Rows from block 2 of the text encoder of a small contrastive audio-text model, named by matrix and row number. Rows with one number belong to one neuron. Each number is 128 + 32 x the weight over its row's rms, rounded and kept within 0 to 255. All counts start at 0. Numbers have three digits each. After the name is the row's rms in percent of the matrix's.
After each neuron's rows are labels from the 100 texts, of 14848, where the neuron reaches its highest value: "fires on" is the input token at the peak. Only what is clearly more common there than usual is listed. The data: short read English sentences (LibriTTS-R). In brackets: how many of the 100.
# fc1: MLP up (text_encoder.blocks.2.mlp.fc1.weight, 960x320), inputs 128-191
# fc2: MLP down (text_encoder.blocks.2.mlp.fc2.weight, 320x960, transposed), outputs 128-191

fc1.474 073:110132136117069160181098141101088159142156088143156135148128119096156135131172164154147215180123129123122137100185139051099072114102123120150123119207140174116160128134147118035101109117183106
fc2.474 071:111142127141100138100107113173166126161111175119155152138091143140174119173111102128089105088101146116161149095125120093140132103162118155115109093150164118148158086092142138132100136123167143
fires on: "asked" (39); "last" (25)

fc1.594 073:124145127120173169158123152143122131144165169053077084130146141194159152090077130094149134125150103179152095096134068094065100070082108128134134179179145173100147136117160094106131093118180172
fc2.594 078:121134161131125104095078123096103086106106087142152158150162140062163121197088135095127107135185132129141113118160164115158171173130121103132128030129110093149098100112070088156118148101123153
fires on: "asked" (7)

fc1.524 075:114139159116110144177109145148131144146152098141155116146121095159125115097116135182160131162139065122108121170146104074155127142120168098128138068088152144113183119167172107107131134195131109
fc2.524 069:137133084124086191123114091165075107072135157195090088142117147154090118111099159136121151188107097117187092153099082156063162194170078136167095184084142084087130136095078149130138098167106131
fires on: "oh" (55); "o" (8); "old" (8)

fc1.391 061:083157149118173135130126139120160147106126131146148073072101128077149125117194104054095173091117178085102120145100127129116119137163160104109112051137208174168072098126131147185128107084120090
fc2.391 056:145126122137119125135154086121164097165117130048125114170110103079138141102143181126182114100141137120075142197111078134105160120101140108155115195119163112137101140171189104114141118134165058
fires on: "replied" (30); "poor" (12)

fc1.411 098:148082173161104116097188092150149153142149137181074096126134140145127089120165166122115159102150119175109113111168116166135105118151083129150169137087158101020100120099152130122105119121178138
fc2.411 096:147136124205164106199187147115115090123107134191124070158149077121167125088168120151133098120139080122126130094038142175135147077191147158138175151152118132144108122115147109161093092145067190
fires on: "is" (94)

fc1.750 101:127115101158097181126176129113151073147117130117175190115106133100121074148144201077135126063137101085140118130117146089135103184089122123127148145086123132107171116088105150128108074124188123
fc2.750 096:135118125083159109130121188081109117093108157069128193174182171068160145140119088153134108145157146097176158143165132156100123079100147139092070103105159083141172163117153173124172079106118168
fires on: "asked" (35); "how" (29); "has" (7); "ask" (7)

fc1.69 107:142124135125157187110148163115126172129130132178099121166111213141116082109159093118103178093076092061140102086094125135109126099113125152059110107121132109130159154149139185107158131115121086
fc2.69 100:155104105099152073131160100077111174158130092105098088166072168148100148196165075157144118149103122168182089141088170138133229104118151137082086149102134127103081148177088077135084117117120173
fires on: "replied" (73); "cried" (12)

fc1.603 074:100170120127161139144070098171125178167097097178106162130113109105200117128123154099154165122166140152085171109167138122118181113101159114142108109183057163161196118170122142134127131109091085
fc2.603 073:059133132109069178120160101101083132145111150099141200140118097082143143145124091136135143161110138111090129152130124145158111102162133115088156081143149170136169194120105132136090142137141151
fires on: "for" (21); "that" (16); "then" (15); "that's" (12)

fc1.277 116:111111127067171090149123069100140075122132138189112132114141155120138109184144113148146175151142160151147147156108117152114122133107100136150101150172141162140144089168164193140105115207077152
fc2.277 115:124157162176047163179127201164164134139098157147175100166147145161128074119090156102094101125144091110120108153095145155148170136145174151115169148156172146091097123117076144182075145100136199
fires on: "oh" (31); "don't" (29); "all" (8)

fc1.563 095:134198121137119169106172112116159137169125129122102105103134087160096094121107164083154130128103086131136198130132091074148137116153188141122137160136174108110113211127098130102136133115086133
fc2.563 097:095115132115150074135051130189209160159125119150129105138163116118151108148176081132096128108131184122153103160126078155124134179124099153162053168120128081118165103150151115128128120101091073
fires on: "is" (11); "makes" (9)

fc1.194 099:134078090126101150096120129144176213102119172125117161148147146144130061098122111108143122126169107179161138129092149085095144109139126124156121122164102153124157098138133127131126115149106125
fc2.194 098:142099137168053145142158113103136112135071123159164085099134081122128138136091103120163127134079089121135195128114070183169109097192120190113115148125151113135111158062057100146105103134126187
fires on: "for" (22); "before" (17)

fc1.752 103:133110105090101114093187106126168059151142168191111158106137100118100102140147110108088159146133138171158140138117119140124042149218194123204080121117151086141147141134089131184112141131182132
fc2.752 105:087096132129121111169147136114147052201158119116158117132052088169085134132143157111135194116069091157139191115078163099137211088139118082138133168146136135089117109144112168156148115131154155
fires on: "is" (22); "these" (7); "his" (7)

fc1.412 039:099124125197113098119152098132159127166138113141174085114163115182137172102145173162137127139090120145134100115230135152191114149069124172151164108128167105043066113133094132110160100153086153
fc2.412 041:170144170161139130103097121139085135111179219162145136087098152112095132110168102118135152099131202082122134179105125144143128138164161092113138125095079134115109113153136142128110163122177134
fires on: "is" (65); "his" (18)

fc1.493 083:128197114177063117125138152116104143168110115162172129130124151135155135096143118116202161122139150119113223088149130115161094142147145115090101129121137206117100088208174118121111065113139141
fc2.493 082:148102147123134159138128155213127061074179110093181136123152066146148166114177081139149142110101067157156156124163117112085154148193140124123109102139126117067092104124139145144116150150066142
fires on: "oh" (36); "no" (24); "my" (9)

fc1.252 103:127189175166154190120159114103109158092111095174126135138081124115135112123148111173082116137066132147112091131087115130179109169180114141193143117137092075125065159148160064167125110102146168
fc2.252 102:139110154144087158152110171154121100136107154155176081146152093154151137120157171152180113151143140126153148117110078171142131135127117108117143202093070154133147133164122120113135123101138136
fires on: "is" (46); "his" (19); "as" (11); "was" (10)

fc1.496 106:144125130156194159150144082125120133124184139103147101148100156098235119124141138126144144156121160132111083129123084108119122099141114078127125141167115096158175156084130135128232096148140082
fc2.496 110:111171112085119192115130150092097147162073220094086156113159127142172075076127132186128103170152195147126145090133135121086110086123150106106142131159135128079061105116110139096102122050165153
fires on: "asked" (31)

fc1.305 108:122110061147173177158140102078138145119142102108155119142151121149149153087122162156209138170140206099045098109122152124155123089139143147083147116121138034101108106115075084203180083135135096
fc2.305 114:132146119174141111096134157133132111186117215091170110210136126154171127137160130144134113163137096133160126158106155081108143061146131134165044153139165100147074119156176110093063110102157090
fires on: "asked" (33); "replied" (15)