A small contrastive audio-text model, trained from scratch: 6500 steps.
Rows from block 4 of the audio encoder of a small contrastive audio-text model, named by matrix and row number. Rows with one number belong to one neuron. Each number is 200 + 40 x the weight over its row's rms, rounded and kept within 0 to 999. All counts start at 0.
After each neuron's rows are labels from the 100 clips, of 14848, where the neuron reaches its highest value: "strongest on" is what is common among them; "loudest band" is the band of the loudest frequency at the time of the peak. Only what is clearly more common there than usual is listed. The data: short read English sentences (LibriTTS-R).
# fc1: first MLP up (encoder.blocks.4.ff1.fc1.weight, 768x192), inputs 144-191
# fc2: first MLP down (encoder.blocks.4.ff1.fc2.weight, 192x768, transposed), outputs 144-191

fc1.212,209,191,191,162,231,194,256,238,141,278,269,212,227,145,206,195,174,165,213,304,159,220,228,213,203,169,134,244,146,167,288,185,269,147,257,240,188,219,166,165,195,207,148,219,187,181,242,191
fc2.212,163,187,261,180,190,189,221,160,178,167,226,157,193,230,240,224,185,143,135,278,152,270,170,235,180,180,158,228,217,196,250,191,195,182,139,201,276,219,159,232,210,232,197,173,223,214,212,223
strongest on: the word "you"
loudest band: 250 to 500 Hz

fc1.110,188,144,216,263,265,208,237,245,138,251,245,212,206,203,208,145,215,198,147,234,172,93,200,165,218,137,191,223,177,220,192,161,188,180,170,206,157,129,136,222,293,231,189,127,199,238,216,197
fc2.110,119,198,151,141,211,203,195,172,213,212,305,136,221,176,243,216,237,199,204,201,195,108,302,175,252,142,216,244,177,146,232,249,156,175,222,213,228,234,216,226,161,219,194,186,175,169,184,187
strongest on: the word "but"
loudest band: 250 to 500 Hz

fc1.602,139,156,214,289,175,200,144,192,234,227,229,185,144,200,194,193,118,264,153,196,204,194,261,151,222,227,194,162,268,186,196,256,264,210,144,242,161,156,208,186,211,170,175,156,189,147,250,235
fc2.602,196,166,174,224,167,196,230,286,260,176,211,185,263,162,217,187,175,216,170,218,282,172,245,222,173,239,105,141,217,202,215,221,200,181,243,240,238,224,301,153,226,199,192,256,209,204,199,172
strongest on: the word "to"
loudest band: 4000 to 8000 Hz

fc1.654,139,223,175,236,172,140,201,196,260,279,188,239,185,226,212,229,231,231,142,149,263,204,188,190,205,238,135,271,212,231,209,195,217,192,135,141,139,172,148,195,147,135,175,213,230,185,217,251
fc2.654,141,185,206,201,206,187,184,204,257,211,119,207,239,88,184,186,245,172,132,202,253,206,221,216,169,207,175,94,208,212,244,155,184,203,166,187,203,248,196,211,159,234,214,178,174,192,149,179
strongest on: the word "no"
loudest band: 250 to 500 Hz

fc1.428,254,202,204,203,221,157,319,297,129,194,180,244,248,136,184,209,256,187,260,211,244,210,246,191,220,212,245,194,201,122,282,213,180,210,205,179,158,268,225,192,197,236,170,192,190,84,96,218
fc2.428,147,209,182,174,154,216,164,289,157,177,162,200,168,180,175,279,193,227,231,140,224,188,169,191,175,285,199,157,204,197,306,194,221,166,158,182,201,249,272,84,237,177,170,183,236,180,182,224
strongest on: the word "the"
loudest band: 250 to 500 Hz

fc1.90,194,207,225,221,214,138,163,200,225,215,141,249,204,186,79,167,197,188,157,207,219,160,259,147,233,192,223,217,204,194,160,221,160,191,227,211,212,226,219,150,235,230,300,142,227,158,196,200
fc2.90,205,147,210,199,234,170,208,189,242,197,168,201,192,136,176,157,331,214,229,163,168,211,196,196,224,182,214,164,206,266,141,209,201,147,185,227,232,280,160,228,250,187,209,164,222,201,231,235
strongest on: the word "he"
loudest band: 250 to 500 Hz

fc1.466,194,194,165,184,189,255,213,211,204,168,202,210,182,237,255,217,224,204,181,198,263,170,214,236,249,250,222,185,203,214,224,205,215,169,297,174,264,213,205,206,144,288,112,148,199,266,170,218
fc2.466,196,148,189,146,172,214,195,196,272,192,132,210,151,225,206,294,192,197,292,172,239,250,191,205,217,156,250,187,169,251,214,153,200,157,234,163,225,217,155,169,229,257,162,230,265,170,227,188
strongest on: the word "i"
loudest band: 500 to 1000 Hz

fc1.580,236,242,144,135,141,214,152,241,97,229,161,212,182,205,119,132,207,223,265,194,216,206,268,172,154,218,173,237,240,239,212,202,184,223,176,195,195,207,185,221,231,225,163,225,208,211,204,157
fc2.580,159,215,151,120,189,208,213,205,175,176,199,203,218,160,207,122,175,215,238,157,202,224,193,145,194,141,122,203,135,202,168,243,255,235,185,199,125,138,205,266,179,225,172,167,178,185,211,231
strongest on: the word "that"
loudest band: 500 to 1000 Hz

fc1.528,253,152,204,232,189,154,203,153,193,296,168,170,169,180,168,257,186,180,216,250,212,249,229,137,219,228,307,189,180,208,123,198,247,228,155,191,141,205,221,170,182,153,220,230,221,127,203,182
fc2.528,157,194,224,177,187,238,196,222,201,164,222,206,175,219,247,147,176,128,107,205,215,174,246,232,188,153,220,176,153,223,166,166,201,165,101,234,223,296,263,199,155,136,239,224,185,171,171,211
strongest on: the word "that"; the word "not"
loudest band: 250 to 500 Hz; 500 to 1000 Hz

fc1.498,176,195,134,310,243,281,220,240,177,164,212,168,156,176,183,217,187,237,194,255,268,170,149,258,229,251,165,152,185,228,125,235,193,230,150,245,153,208,230,157,206,190,214,199,266,229,177,184
fc2.498,167,235,204,144,209,221,186,151,247,256,190,207,216,149,261,226,197,140,161,199,247,169,211,189,208,157,230,189,171,198,278,184,148,208,199,180,165,194,207,214,229,177,218,146,190,210,231,160
strongest on: the word "to"
loudest band: 250 to 500 Hz

fc1.324,213,84,259,192,133,244,141,216,214,258,265,203,192,180,188,214,202,229,218,212,201,208,198,202,167,174,199,159,128,165,214,201,231,205,194,259,246,226,227,201,181,187,112,217,212,222,238,162
fc2.324,190,128,258,249,212,131,194,186,181,187,243,203,195,198,224,237,233,224,190,198,191,180,192,223,189,145,113,136,179,241,284,150,229,275,231,226,220,206,243,221,222,172,218,184,208,265,254,96
strongest on: the word "of"
loudest band: 250 to 500 Hz

fc1.616,218,223,221,219,266,122,140,227,191,172,243,161,204,160,192,175,148,167,280,159,213,211,209,264,145,261,224,226,225,184,199,196,103,140,263,268,264,204,233,261,150,211,160,156,183,189,217,247
fc2.616,189,201,186,224,172,235,221,180,180,237,213,150,183,199,242,205,192,197,204,171,235,185,155,237,172,270,244,146,247,185,217,216,211,251,283,155,78,166,195,243,232,264,215,189,178,225,236,208
strongest on: the word "is"
loudest band: 500 to 1000 Hz

fc1.519,213,199,254,221,146,262,151,189,208,266,216,208,205,210,210,278,218,172,227,249,177,218,183,191,261,265,188,129,230,272,164,261,190,175,166,146,223,209,221,190,179,251,149,162,257,157,215,212
fc2.519,229,156,229,250,222,192,188,192,146,212,257,200,197,181,161,227,218,207,168,194,189,205,234,146,182,153,150,207,142,289,172,168,218,195,126,176,192,249,259,189,205,144,233,200,202,165,214,241
strongest on: the word "was"
loudest band: 250 to 500 Hz

fc1.746,232,246,213,209,202,185,209,197,224,231,213,131,223,241,189,142,213,247,199,199,190,177,168,208,179,198,191,209,213,290,188,240,255,203,129,173,137,171,261,165,155,156,197,174,259,186,243,181
fc2.746,152,225,229,231,170,179,215,162,190,192,262,164,211,201,127,178,187,257,147,225,168,156,252,218,177,153,247,226,268,186,152,205,174,193,198,216,164,221,261,208,247,192,187,237,161,188,188,161
strongest on: the word "it"; the word "is"
loudest band: 250 to 500 Hz

fc1.575,195,218,145,129,280,238,149,160,184,196,149,174,252,252,188,209,202,235,149,220,153,142,212,192,217,143,257,183,187,210,222,220,272,130,177,289,170,122,231,190,191,208,162,199,214,132,211,168
fc2.575,182,254,199,194,282,196,184,247,219,172,192,143,199,262,182,168,180,203,200,111,172,209,174,191,197,130,186,214,220,253,245,149,297,218,156,200,214,166,229,188,249,102,257,178,204,216,183,173
strongest on: the word "mr"
loudest band: 4000 to 8000 Hz

fc1.665,200,187,187,174,203,144,195,222,243,207,191,207,228,202,210,245,169,202,226,210,202,213,166,209,185,233,185,200,193,155,214,150,200,289,191,111,283,218,230,232,182,213,178,237,183,135,193,251
fc2.665,223,263,125,272,110,204,188,250,180,278,191,234,232,227,178,150,231,159,158,169,227,183,162,218,231,226,209,156,251,206,227,206,256,164,204,192,158,236,254,203,160,237,203,212,213,208,223,270
strongest on: the word "yes"
loudest band: 250 to 500 Hz

fc1.708,233,191,219,248,224,248,230,214,187,177,194,165,183,201,187,211,183,255,182,248,101,206,192,182,247,213,130,200,203,191,182,178,166,160,186,218,269,234,229,192,197,189,184,246,195,181,221,252
fc2.708,131,202,296,237,169,187,165,165,173,214,209,215,182,199,236,181,193,245,185,141,156,129,207,205,155,193,192,176,248,147,213,187,203,195,167,178,161,272,222,286,173,198,208,202,185,184,252,230
strongest on: the word "it"; the word "was"
loudest band: 250 to 500 Hz

fc1.659,254,194,250,167,195,189,208,162,216,243,225,194,222,206,181,230,121,259,199,198,197,154,184,121,186,119,186,178,189,152,224,216,220,163,140,203,214,143,168,184,174,190,294,183,225,173,211,172
fc2.659,129,260,215,213,197,176,259,246,238,241,214,213,210,218,238,230,95,188,206,106,195,206,211,172,244,220,149,190,149,123,176,180,267,262,160,330,244,200,221,194,138,260,194,160,175,197,211,195
strongest on: the word "of"
loudest band: 250 to 500 Hz

fc1.13,247,107,167,183,233,218,238,236,231,204,160,234,275,165,134,191,275,189,215,234,201,200,184,166,204,169,204,179,245,200,245,202,266,114,200,175,162,139,214,237,247,189,260,237,199,168,225,211
fc2.13,166,198,224,267,203,209,226,163,188,252,170,298,264,155,123,197,231,225,190,124,182,153,174,208,109,266,270,190,287,147,120,185,248,186,185,230,142,243,169,174,160,138,274,213,243,142,213,204
strongest on: the word "said"
loudest band: 4000 to 8000 Hz

fc1.47,311,145,257,174,217,235,180,190,197,155,180,234,164,192,209,173,182,246,201,173,222,228,220,196,150,99,163,225,168,203,161,176,229,258,167,221,281,224,253,184,164,180,107,260,217,259,201,232
fc2.47,263,176,200,277,237,218,174,192,134,194,239,207,148,226,196,201,283,330,196,204,175,279,138,205,224,254,219,132,214,173,266,145,228,243,203,176,254,209,200,122,138,172,234,202,184,235,239,213
strongest on: the word "of"
loudest band: 250 to 500 Hz

fc1.566,210,106,198,255,192,112,246,209,206,194,253,202,251,124,199,216,241,220,214,217,210,199,179,221,200,214,165,236,178,199,218,278,162,214,267,126,187,246,184,261,224,109,158,130,174,222,216,195
fc2.566,240,147,229,289,207,216,242,151,230,169,167,189,288,250,181,207,221,200,217,279,198,204,275,162,223,256,250,200,179,278,216,261,169,265,251,239,196,214,143,191,196,132,236,250,248,186,154,204
strongest on: the word "he"
loudest band: 2000 to 4000 Hz

fc1.247,185,187,199,182,205,269,171,216,143,199,224,144,257,183,184,292,133,183,181,199,218,128,216,199,187,253,199,206,209,206,212,194,307,220,172,172,215,172,205,199,160,263,256,198,208,164,144,179
fc2.247,217,167,221,159,180,232,256,199,177,157,241,170,203,214,183,218,115,243,271,252,143,85,191,118,158,195,221,212,179,195,139,182,244,146,164,180,200,184,201,205,169,185,228,224,189,231,263,211
strongest on: the word "yes"
loudest band: 4000 to 8000 Hz

fc1.379,141,226,144,194,209,151,193,192,185,202,206,204,211,202,147,139,191,198,218,221,176,116,202,232,193,201,187,232,197,196,179,169,72,212,142,244,196,189,164,190,165,162,149,189,193,202,180,201
fc2.379,169,280,196,232,181,206,200,190,238,215,186,238,234,206,160,196,265,176,202,205,183,138,102,224,131,204,219,228,158,173,178,212,244,158,255,221,166,203,216,152,219,204,225,166,128,220,181,187
strongest on: the word "is"; the word "it"
loudest band: 250 to 500 Hz

fc1.735,141,192,204,212,236,198,205,246,202,168,168,186,261,180,222,258,261,159,297,179,173,244,250,194,217,231,300,170,178,169,259,203,127,179,191,226,164,215,203,188,253,202,184,232,135,199,218,183
fc2.735,224,141,157,177,212,169,180,232,188,174,191,234,208,126,144,212,262,167,226,147,190,181,199,156,139,207,148,208,147,174,251,207,146,202,201,247,180,254,159,155,171,204,211,256,188,195,163,196
strongest on: the word "the"
loudest band: 250 to 500 Hz

fc1.595,145,161,182,179,219,181,209,146,135,236,186,251,228,163,163,163,216,168,161,262,207,159,225,214,199,189,220,221,181,240,234,110,170,209,163,192,193,230,222,220,239,228,188,216,226,247,219,261
fc2.595,239,184,226,107,181,238,134,119,182,186,133,225,262,205,184,139,176,243,214,222,198,142,241,193,212,323,222,168,203,230,174,184,119,215,190,155,223,182,228,166,170,204,224,214,215,207,256,170
strongest on: the word "to"; the word "do"
loudest band: 250 to 500 Hz

fc1.301,176,177,209,95,200,159,210,177,169,198,195,226,194,232,160,270,191,151,256,240,299,211,177,232,150,217,252,286,237,202,196,226,304,215,120,196,146,171,198,194,240,152,211,233,240,206,253,209
fc2.301,135,186,158,229,177,206,202,268,234,209,147,225,290,202,199,263,239,167,165,252,226,247,176,254,144,152,157,171,174,213,192,261,168,198,147,234,200,143,227,248,178,149,220,167,234,193,240,149
strongest on: the word "was"
loudest band: 250 to 500 Hz

fc1.258,204,210,169,261,214,206,257,149,206,214,188,168,121,223,171,231,116,216,176,153,187,226,141,152,223,262,220,263,270,147,183,145,165,243,229,195,223,146,190,229,277,144,199,202,187,212,203,183
fc2.258,267,182,187,191,230,153,307,190,165,192,228,226,222,185,181,182,230,297,209,187,143,250,213,251,154,201,303,213,201,187,145,180,187,174,211,184,114,184,253,201,179,211,167,171,156,237,64,243
strongest on: the word "said"; the word "he"
loudest band: 4000 to 8000 Hz

fc1.734,190,227,264,178,120,151,195,189,257,202,240,209,211,187,167,218,168,126,164,207,166,118,290,198,206,232,237,214,191,241,257,233,237,214,197,216,237,256,239,252,238,182,152,126,221,221,151,170
fc2.734,208,246,166,205,122,210,154,196,200,168,215,227,177,153,201,200,271,175,231,158,224,207,279,202,172,273,177,210,209,259,220,206,179,295,223,167,209,99,236,153,244,128,219,205,198,134,192,195
strongest on: the word "i"
loudest band: 500 to 1000 Hz

fc1.419,140,207,154,160,186,221,251,305,210,266,193,146,123,204,228,216,192,203,145,213,212,214,199,193,223,210,207,194,154,215,147,132,150,250,236,229,252,162,245,209,180,228,160,217,224,167,207,215
fc2.419,203,221,200,187,244,174,243,146,172,217,241,260,248,242,200,151,250,224,168,204,182,208,188,192,164,206,176,212,161,204,196,153,212,204,171,174,148,208,212,187,280,270,218,191,205,170,209,175
strongest on: the word "too"
loudest band: 250 to 500 Hz

fc1.530,196,176,90,194,213,197,131,119,226,219,241,225,159,188,165,176,239,213,170,201,194,147,208,173,208,231,244,155,202,240,259,276,182,152,191,142,155,176,321,173,220,216,215,162,261,192,256,186
fc2.530,178,258,200,264,333,206,170,188,230,117,221,217,196,171,179,221,221,158,180,200,198,129,232,183,220,247,200,143,163,173,202,229,158,267,174,182,170,193,187,178,192,232,310,133,248,210,218,249
strongest on: the word "i"; the word "should"; the word "shall"
loudest band: 2000 to 4000 Hz

fc1.471,180,197,150,178,194,212,162,176,231,171,183,162,150,165,198,174,268,170,130,185,229,135,256,134,188,265,260,114,88,227,134,170,180,178,168,71,184,153,191,205,247,244,231,174,259,140,187,219
fc2.471,159,184,100,211,256,131,184,176,218,159,165,216,186,188,229,251,286,156,193,228,120,137,187,178,240,247,241,200,176,228,177,196,219,255,208,159,176,193,153,251,193,176,258,130,237,183,215,216
strongest on: the word "i"; the word "should"
loudest band: 2000 to 4000 Hz

fc1.511,232,132,128,188,224,237,218,221,179,168,205,249,188,254,224,162,195,170,243,256,240,161,225,204,157,253,208,174,274,209,204,135,250,203,184,210,198,287,148,221,204,205,168,183,105,240,213,217
fc2.511,207,230,200,147,190,186,185,148,198,151,187,209,200,190,225,179,168,167,193,189,237,209,249,252,194,223,237,227,244,146,139,163,217,192,182,238,195,229,107,197,284,232,219,225,140,149,259,278
strongest on: the word "too"; the word "to"
loudest band: 250 to 500 Hz

fc1.345,242,191,239,202,198,235,256,179,277,260,221,153,199,211,175,238,147,212,156,122,199,150,148,246,181,212,179,210,236,200,183,267,206,206,259,209,201,249,231,265,253,216,221,231,219,262,238,234
fc2.345,227,226,250,218,246,270,207,250,233,201,242,250,281,207,154,251,116,261,286,155,187,187,199,200,205,167,236,151,146,155,225,228,204,259,267,173,216,239,208,310,175,208,240,242,206,219,218,262
strongest on: the word "of"
loudest band: 500 to 1000 Hz

fc1.295,246,285,226,148,216,195,210,251,200,156,244,231,238,178,183,227,168,227,198,203,227,248,208,218,222,149,238,114,257,211,229,255,163,219,209,175,241,197,245,185,194,240,273,90,158,129,221,217
fc2.295,179,278,195,205,138,239,217,226,178,195,181,182,261,266,140,219,263,199,144,113,206,254,146,211,216,170,197,220,214,222,157,182,210,111,177,146,232,217,241,176,163,192,232,118,192,213,220,197
strongest on: the word "said"; the word "he"
loudest band: 4000 to 8000 Hz

fc1.613,185,246,136,225,222,168,186,220,166,223,176,162,223,221,211,245,191,180,118,139,179,174,168,185,200,199,190,214,212,203,244,181,165,210,157,169,204,190,229,200,201,222,181,243,249,83,242,224
fc2.613,256,149,224,115,201,136,271,197,153,203,160,162,230,217,191,210,260,234,332,112,265,256,240,184,209,161,211,245,191,199,226,156,166,258,193,134,124,275,260,199,177,256,214,205,219,214,197,216
strongest on: the word "the"
loudest band: 250 to 500 Hz

fc1.310,254,193,196,269,181,139,233,207,227,230,211,263,219,268,172,163,259,173,162,247,209,175,184,219,226,287,212,171,235,191,265,224,146,180,171,197,256,215,187,196,282,183,145,188,152,178,183,216
fc2.310,164,157,213,241,168,205,216,218,187,227,129,167,189,212,262,205,109,160,134,203,163,219,269,232,209,239,190,186,161,198,195,185,151,188,179,282,195,224,198,194,204,147,187,171,195,221,227,234
strongest on: the word "no"
loudest band: 250 to 500 Hz

fc1.147,151,184,237,228,227,213,186,175,293,237,212,267,125,182,113,138,169,207,176,206,174,209,186,172,272,118,173,142,193,215,182,165,163,204,197,160,228,195,265,196,235,111,248,159,220,152,151,126
fc2.147,201,142,138,160,166,239,201,196,222,171,134,228,200,238,184,132,202,262,228,176,152,161,215,269,265,128,191,240,176,248,266,163,235,198,301,242,220,198,175,172,219,146,250,144,195,182,176,219
strongest on: the word "is"
loudest band: 4000 to 8000 Hz

fc1.424,258,145,242,219,227,128,254,105,268,210,233,166,232,238,158,188,215,159,157,217,132,104,126,244,217,169,207,226,155,204,180,220,247,141,214,229,176,213,187,235,225,213,216,190,195,196,179,199
fc2.424,221,169,219,166,240,169,143,195,189,216,221,261,196,219,216,163,132,196,184,232,247,252,215,193,181,144,228,175,166,272,113,171,245,163,190,265,181,211,178,227,219,231,219,226,186,219,212,106
strongest on: the word "it"; the word "is"; the word "was"
loudest band: 250 to 500 Hz

fc1.275,219,206,234,209,186,159,167,207,152,220,213,229,205,178,223,219,223,128,164,188,213,182,191,155,192,163,219,156,228,251,212,212,184,229,265,181,204,207,163,134,117,203,224,145,191,129,225,177
fc2.275,257,217,203,199,178,226,227,213,197,233,199,200,221,228,86,217,197,251,207,225,121,150,205,145,235,244,119,173,161,215,245,196,247,224,286,207,211,196,215,221,250,68,243,187,238,222,198,165
strongest on: the word "she"
loudest band: 2000 to 4000 Hz

fc1.450,231,233,211,96,103,166,259,103,138,248,188,187,250,124,164,223,210,186,190,147,210,167,211,181,163,168,258,237,268,245,186,227,178,135,173,259,198,131,253,173,176,124,231,232,239,195,154,213
fc2.450,219,197,232,170,200,194,196,213,166,154,177,193,308,161,214,210,176,186,165,248,241,206,245,194,172,136,249,151,211,183,176,134,184,122,194,236,183,180,207,216,193,193,253,139,194,223,203,191
strongest on: the word "be"; the word "to"
loudest band: 250 to 500 Hz

fc1.577,233,183,189,155,167,213,144,195,206,238,159,143,165,214,101,129,226,198,185,175,225,179,236,234,192,226,199,187,251,236,182,253,180,167,223,189,192,183,181,242,206,221,176,231,211,162,309,105
fc2.577,169,178,230,166,143,211,210,182,183,212,153,241,190,195,152,71,249,267,180,136,147,222,216,242,231,267,207,228,195,89,173,211,169,243,226,203,194,184,153,224,218,202,231,229,258,200,270,228
strongest on: the word "said"; the word "he"
loudest band: 4000 to 8000 Hz

fc1.742,163,202,194,252,198,196,159,187,218,154,206,216,191,238,216,213,182,261,215,167,212,146,181,173,229,257,101,221,234,204,134,227,234,226,167,163,193,204,286,158,238,293,182,141,294,156,164,183
fc2.742,154,165,233,206,198,260,135,187,221,217,187,201,186,193,187,230,231,273,214,147,186,208,190,227,175,163,216,201,204,232,223,163,162,163,169,122,204,237,229,179,161,232,202,252,245,186,178,232
strongest on: the word "you"
loudest band: 250 to 500 Hz

fc1.254,299,161,232,200,183,191,171,229,198,169,153,255,218,245,234,272,184,248,227,221,229,150,177,197,235,229,162,279,237,222,213,180,192,181,168,207,200,122,255,258,210,189,177,180,239,210,260,178
fc2.254,125,128,211,239,179,210,154,214,133,178,228,178,232,204,221,173,195,234,191,210,202,171,215,195,280,168,232,230,239,152,183,217,138,183,183,123,212,120,213,261,235,156,208,214,199,166,168,191
strongest on: the word "but"
loudest band: 500 to 1000 Hz; 250 to 500 Hz

fc1.349,211,147,217,232,178,169,196,214,191,234,182,266,252,189,238,129,184,262,193,255,208,207,164,264,198,191,269,180,232,173,140,168,215,210,157,239,224,239,211,185,222,156,259,257,248,187,240,145
fc2.349,178,219,165,248,124,168,166,228,212,264,128,206,199,195,173,204,191,222,158,144,243,171,223,234,163,238,227,193,263,180,229,217,193,204,216,276,157,225,240,197,277,170,190,130,151,179,165,170
strongest on: the word "to"
loudest band: 250 to 500 Hz

fc1.406,188,187,294,188,222,121,195,185,233,264,268,226,204,231,246,219,212,163,202,104,150,173,123,232,245,256,203,200,100,197,194,210,157,135,128,154,193,148,193,184,272,180,211,152,220,154,186,189
fc2.406,217,210,263,136,77,156,213,205,91,186,229,156,167,147,107,148,165,181,243,225,207,215,199,202,223,190,238,239,217,213,179,181,153,146,337,243,201,204,144,114,179,191,184,214,178,207,184,162
strongest on: the word "it"; the word "is"
loudest band: 250 to 500 Hz

fc1.492,197,216,175,207,116,139,189,170,268,224,186,142,195,186,135,168,208,242,130,144,230,206,173,240,205,227,147,195,189,255,153,182,236,230,201,185,226,160,203,141,174,137,298,162,236,249,201,234
fc2.492,179,181,267,179,196,152,154,186,282,144,187,242,175,241,164,111,202,240,178,234,228,223,256,188,155,151,224,228,173,216,171,232,193,258,267,176,189,189,225,200,278,213,308,179,212,179,255,137
strongest on: the word "be"; the word "to"
loudest band: 250 to 500 Hz

fc1.126,221,246,198,173,193,151,209,148,118,187,193,205,200,192,216,186,171,145,174,256,247,161,211,240,281,235,207,192,166,220,189,213,184,228,258,219,198,223,189,218,211,143,228,198,251,180,145,251
fc2.126,251,298,247,163,206,205,185,199,184,188,222,157,245,178,193,212,217,258,197,139,185,99,196,172,173,269,254,177,197,208,244,267,263,219,292,193,237,161,195,173,220,201,119,178,168,152,210,162
strongest on: the word "she"
loudest band: 2000 to 4000 Hz

fc1.5,212,183,172,190,269,161,212,158,207,268,253,226,114,252,214,195,216,249,238,262,226,149,161,157,174,179,145,241,244,146,274,145,231,228,138,210,240,223,211,148,214,251,235,227,256,206,176,158
fc2.5,190,177,211,198,247,289,262,183,252,173,199,158,211,256,230,201,203,122,165,203,181,255,172,228,254,240,211,185,189,243,262,183,186,188,185,163,257,174,195,204,139,239,252,117,173,244,124,180
strongest on: the word "but"
loudest band: 500 to 1000 Hz; 250 to 500 Hz

fc1.243,116,266,159,248,225,211,265,274,130,188,191,265,188,186,265,177,230,146,175,221,201,241,135,188,130,254,183,201,212,163,142,175,180,273,143,152,174,203,224,205,209,199,212,239,170,224,173,201
fc2.243,209,200,182,217,209,212,211,164,122,148,232,199,207,192,178,236,275,131,117,142,181,244,178,185,261,169,206,191,256,150,201,185,138,199,201,168,169,207,188,211,189,162,191,256,234,183,213,199
strongest on: the word "to"
loudest band: 250 to 500 Hz

fc1.568,274,240,252,210,162,234,184,196,179,218,193,175,246,255,170,199,168,243,224,201,248,173,246,190,256,269,219,205,142,293,200,192,243,216,152,168,180,166,130,141,254,130,107,169,263,233,208,272
fc2.568,173,236,159,216,143,151,229,268,160,199,187,295,169,242,243,229,186,199,194,223,180,138,213,237,218,164,270,183,148,309,104,162,225,194,239,148,228,237,138,209,296,150,211,224,239,213,207,207
strongest on: the word "i"
loudest band: 500 to 1000 Hz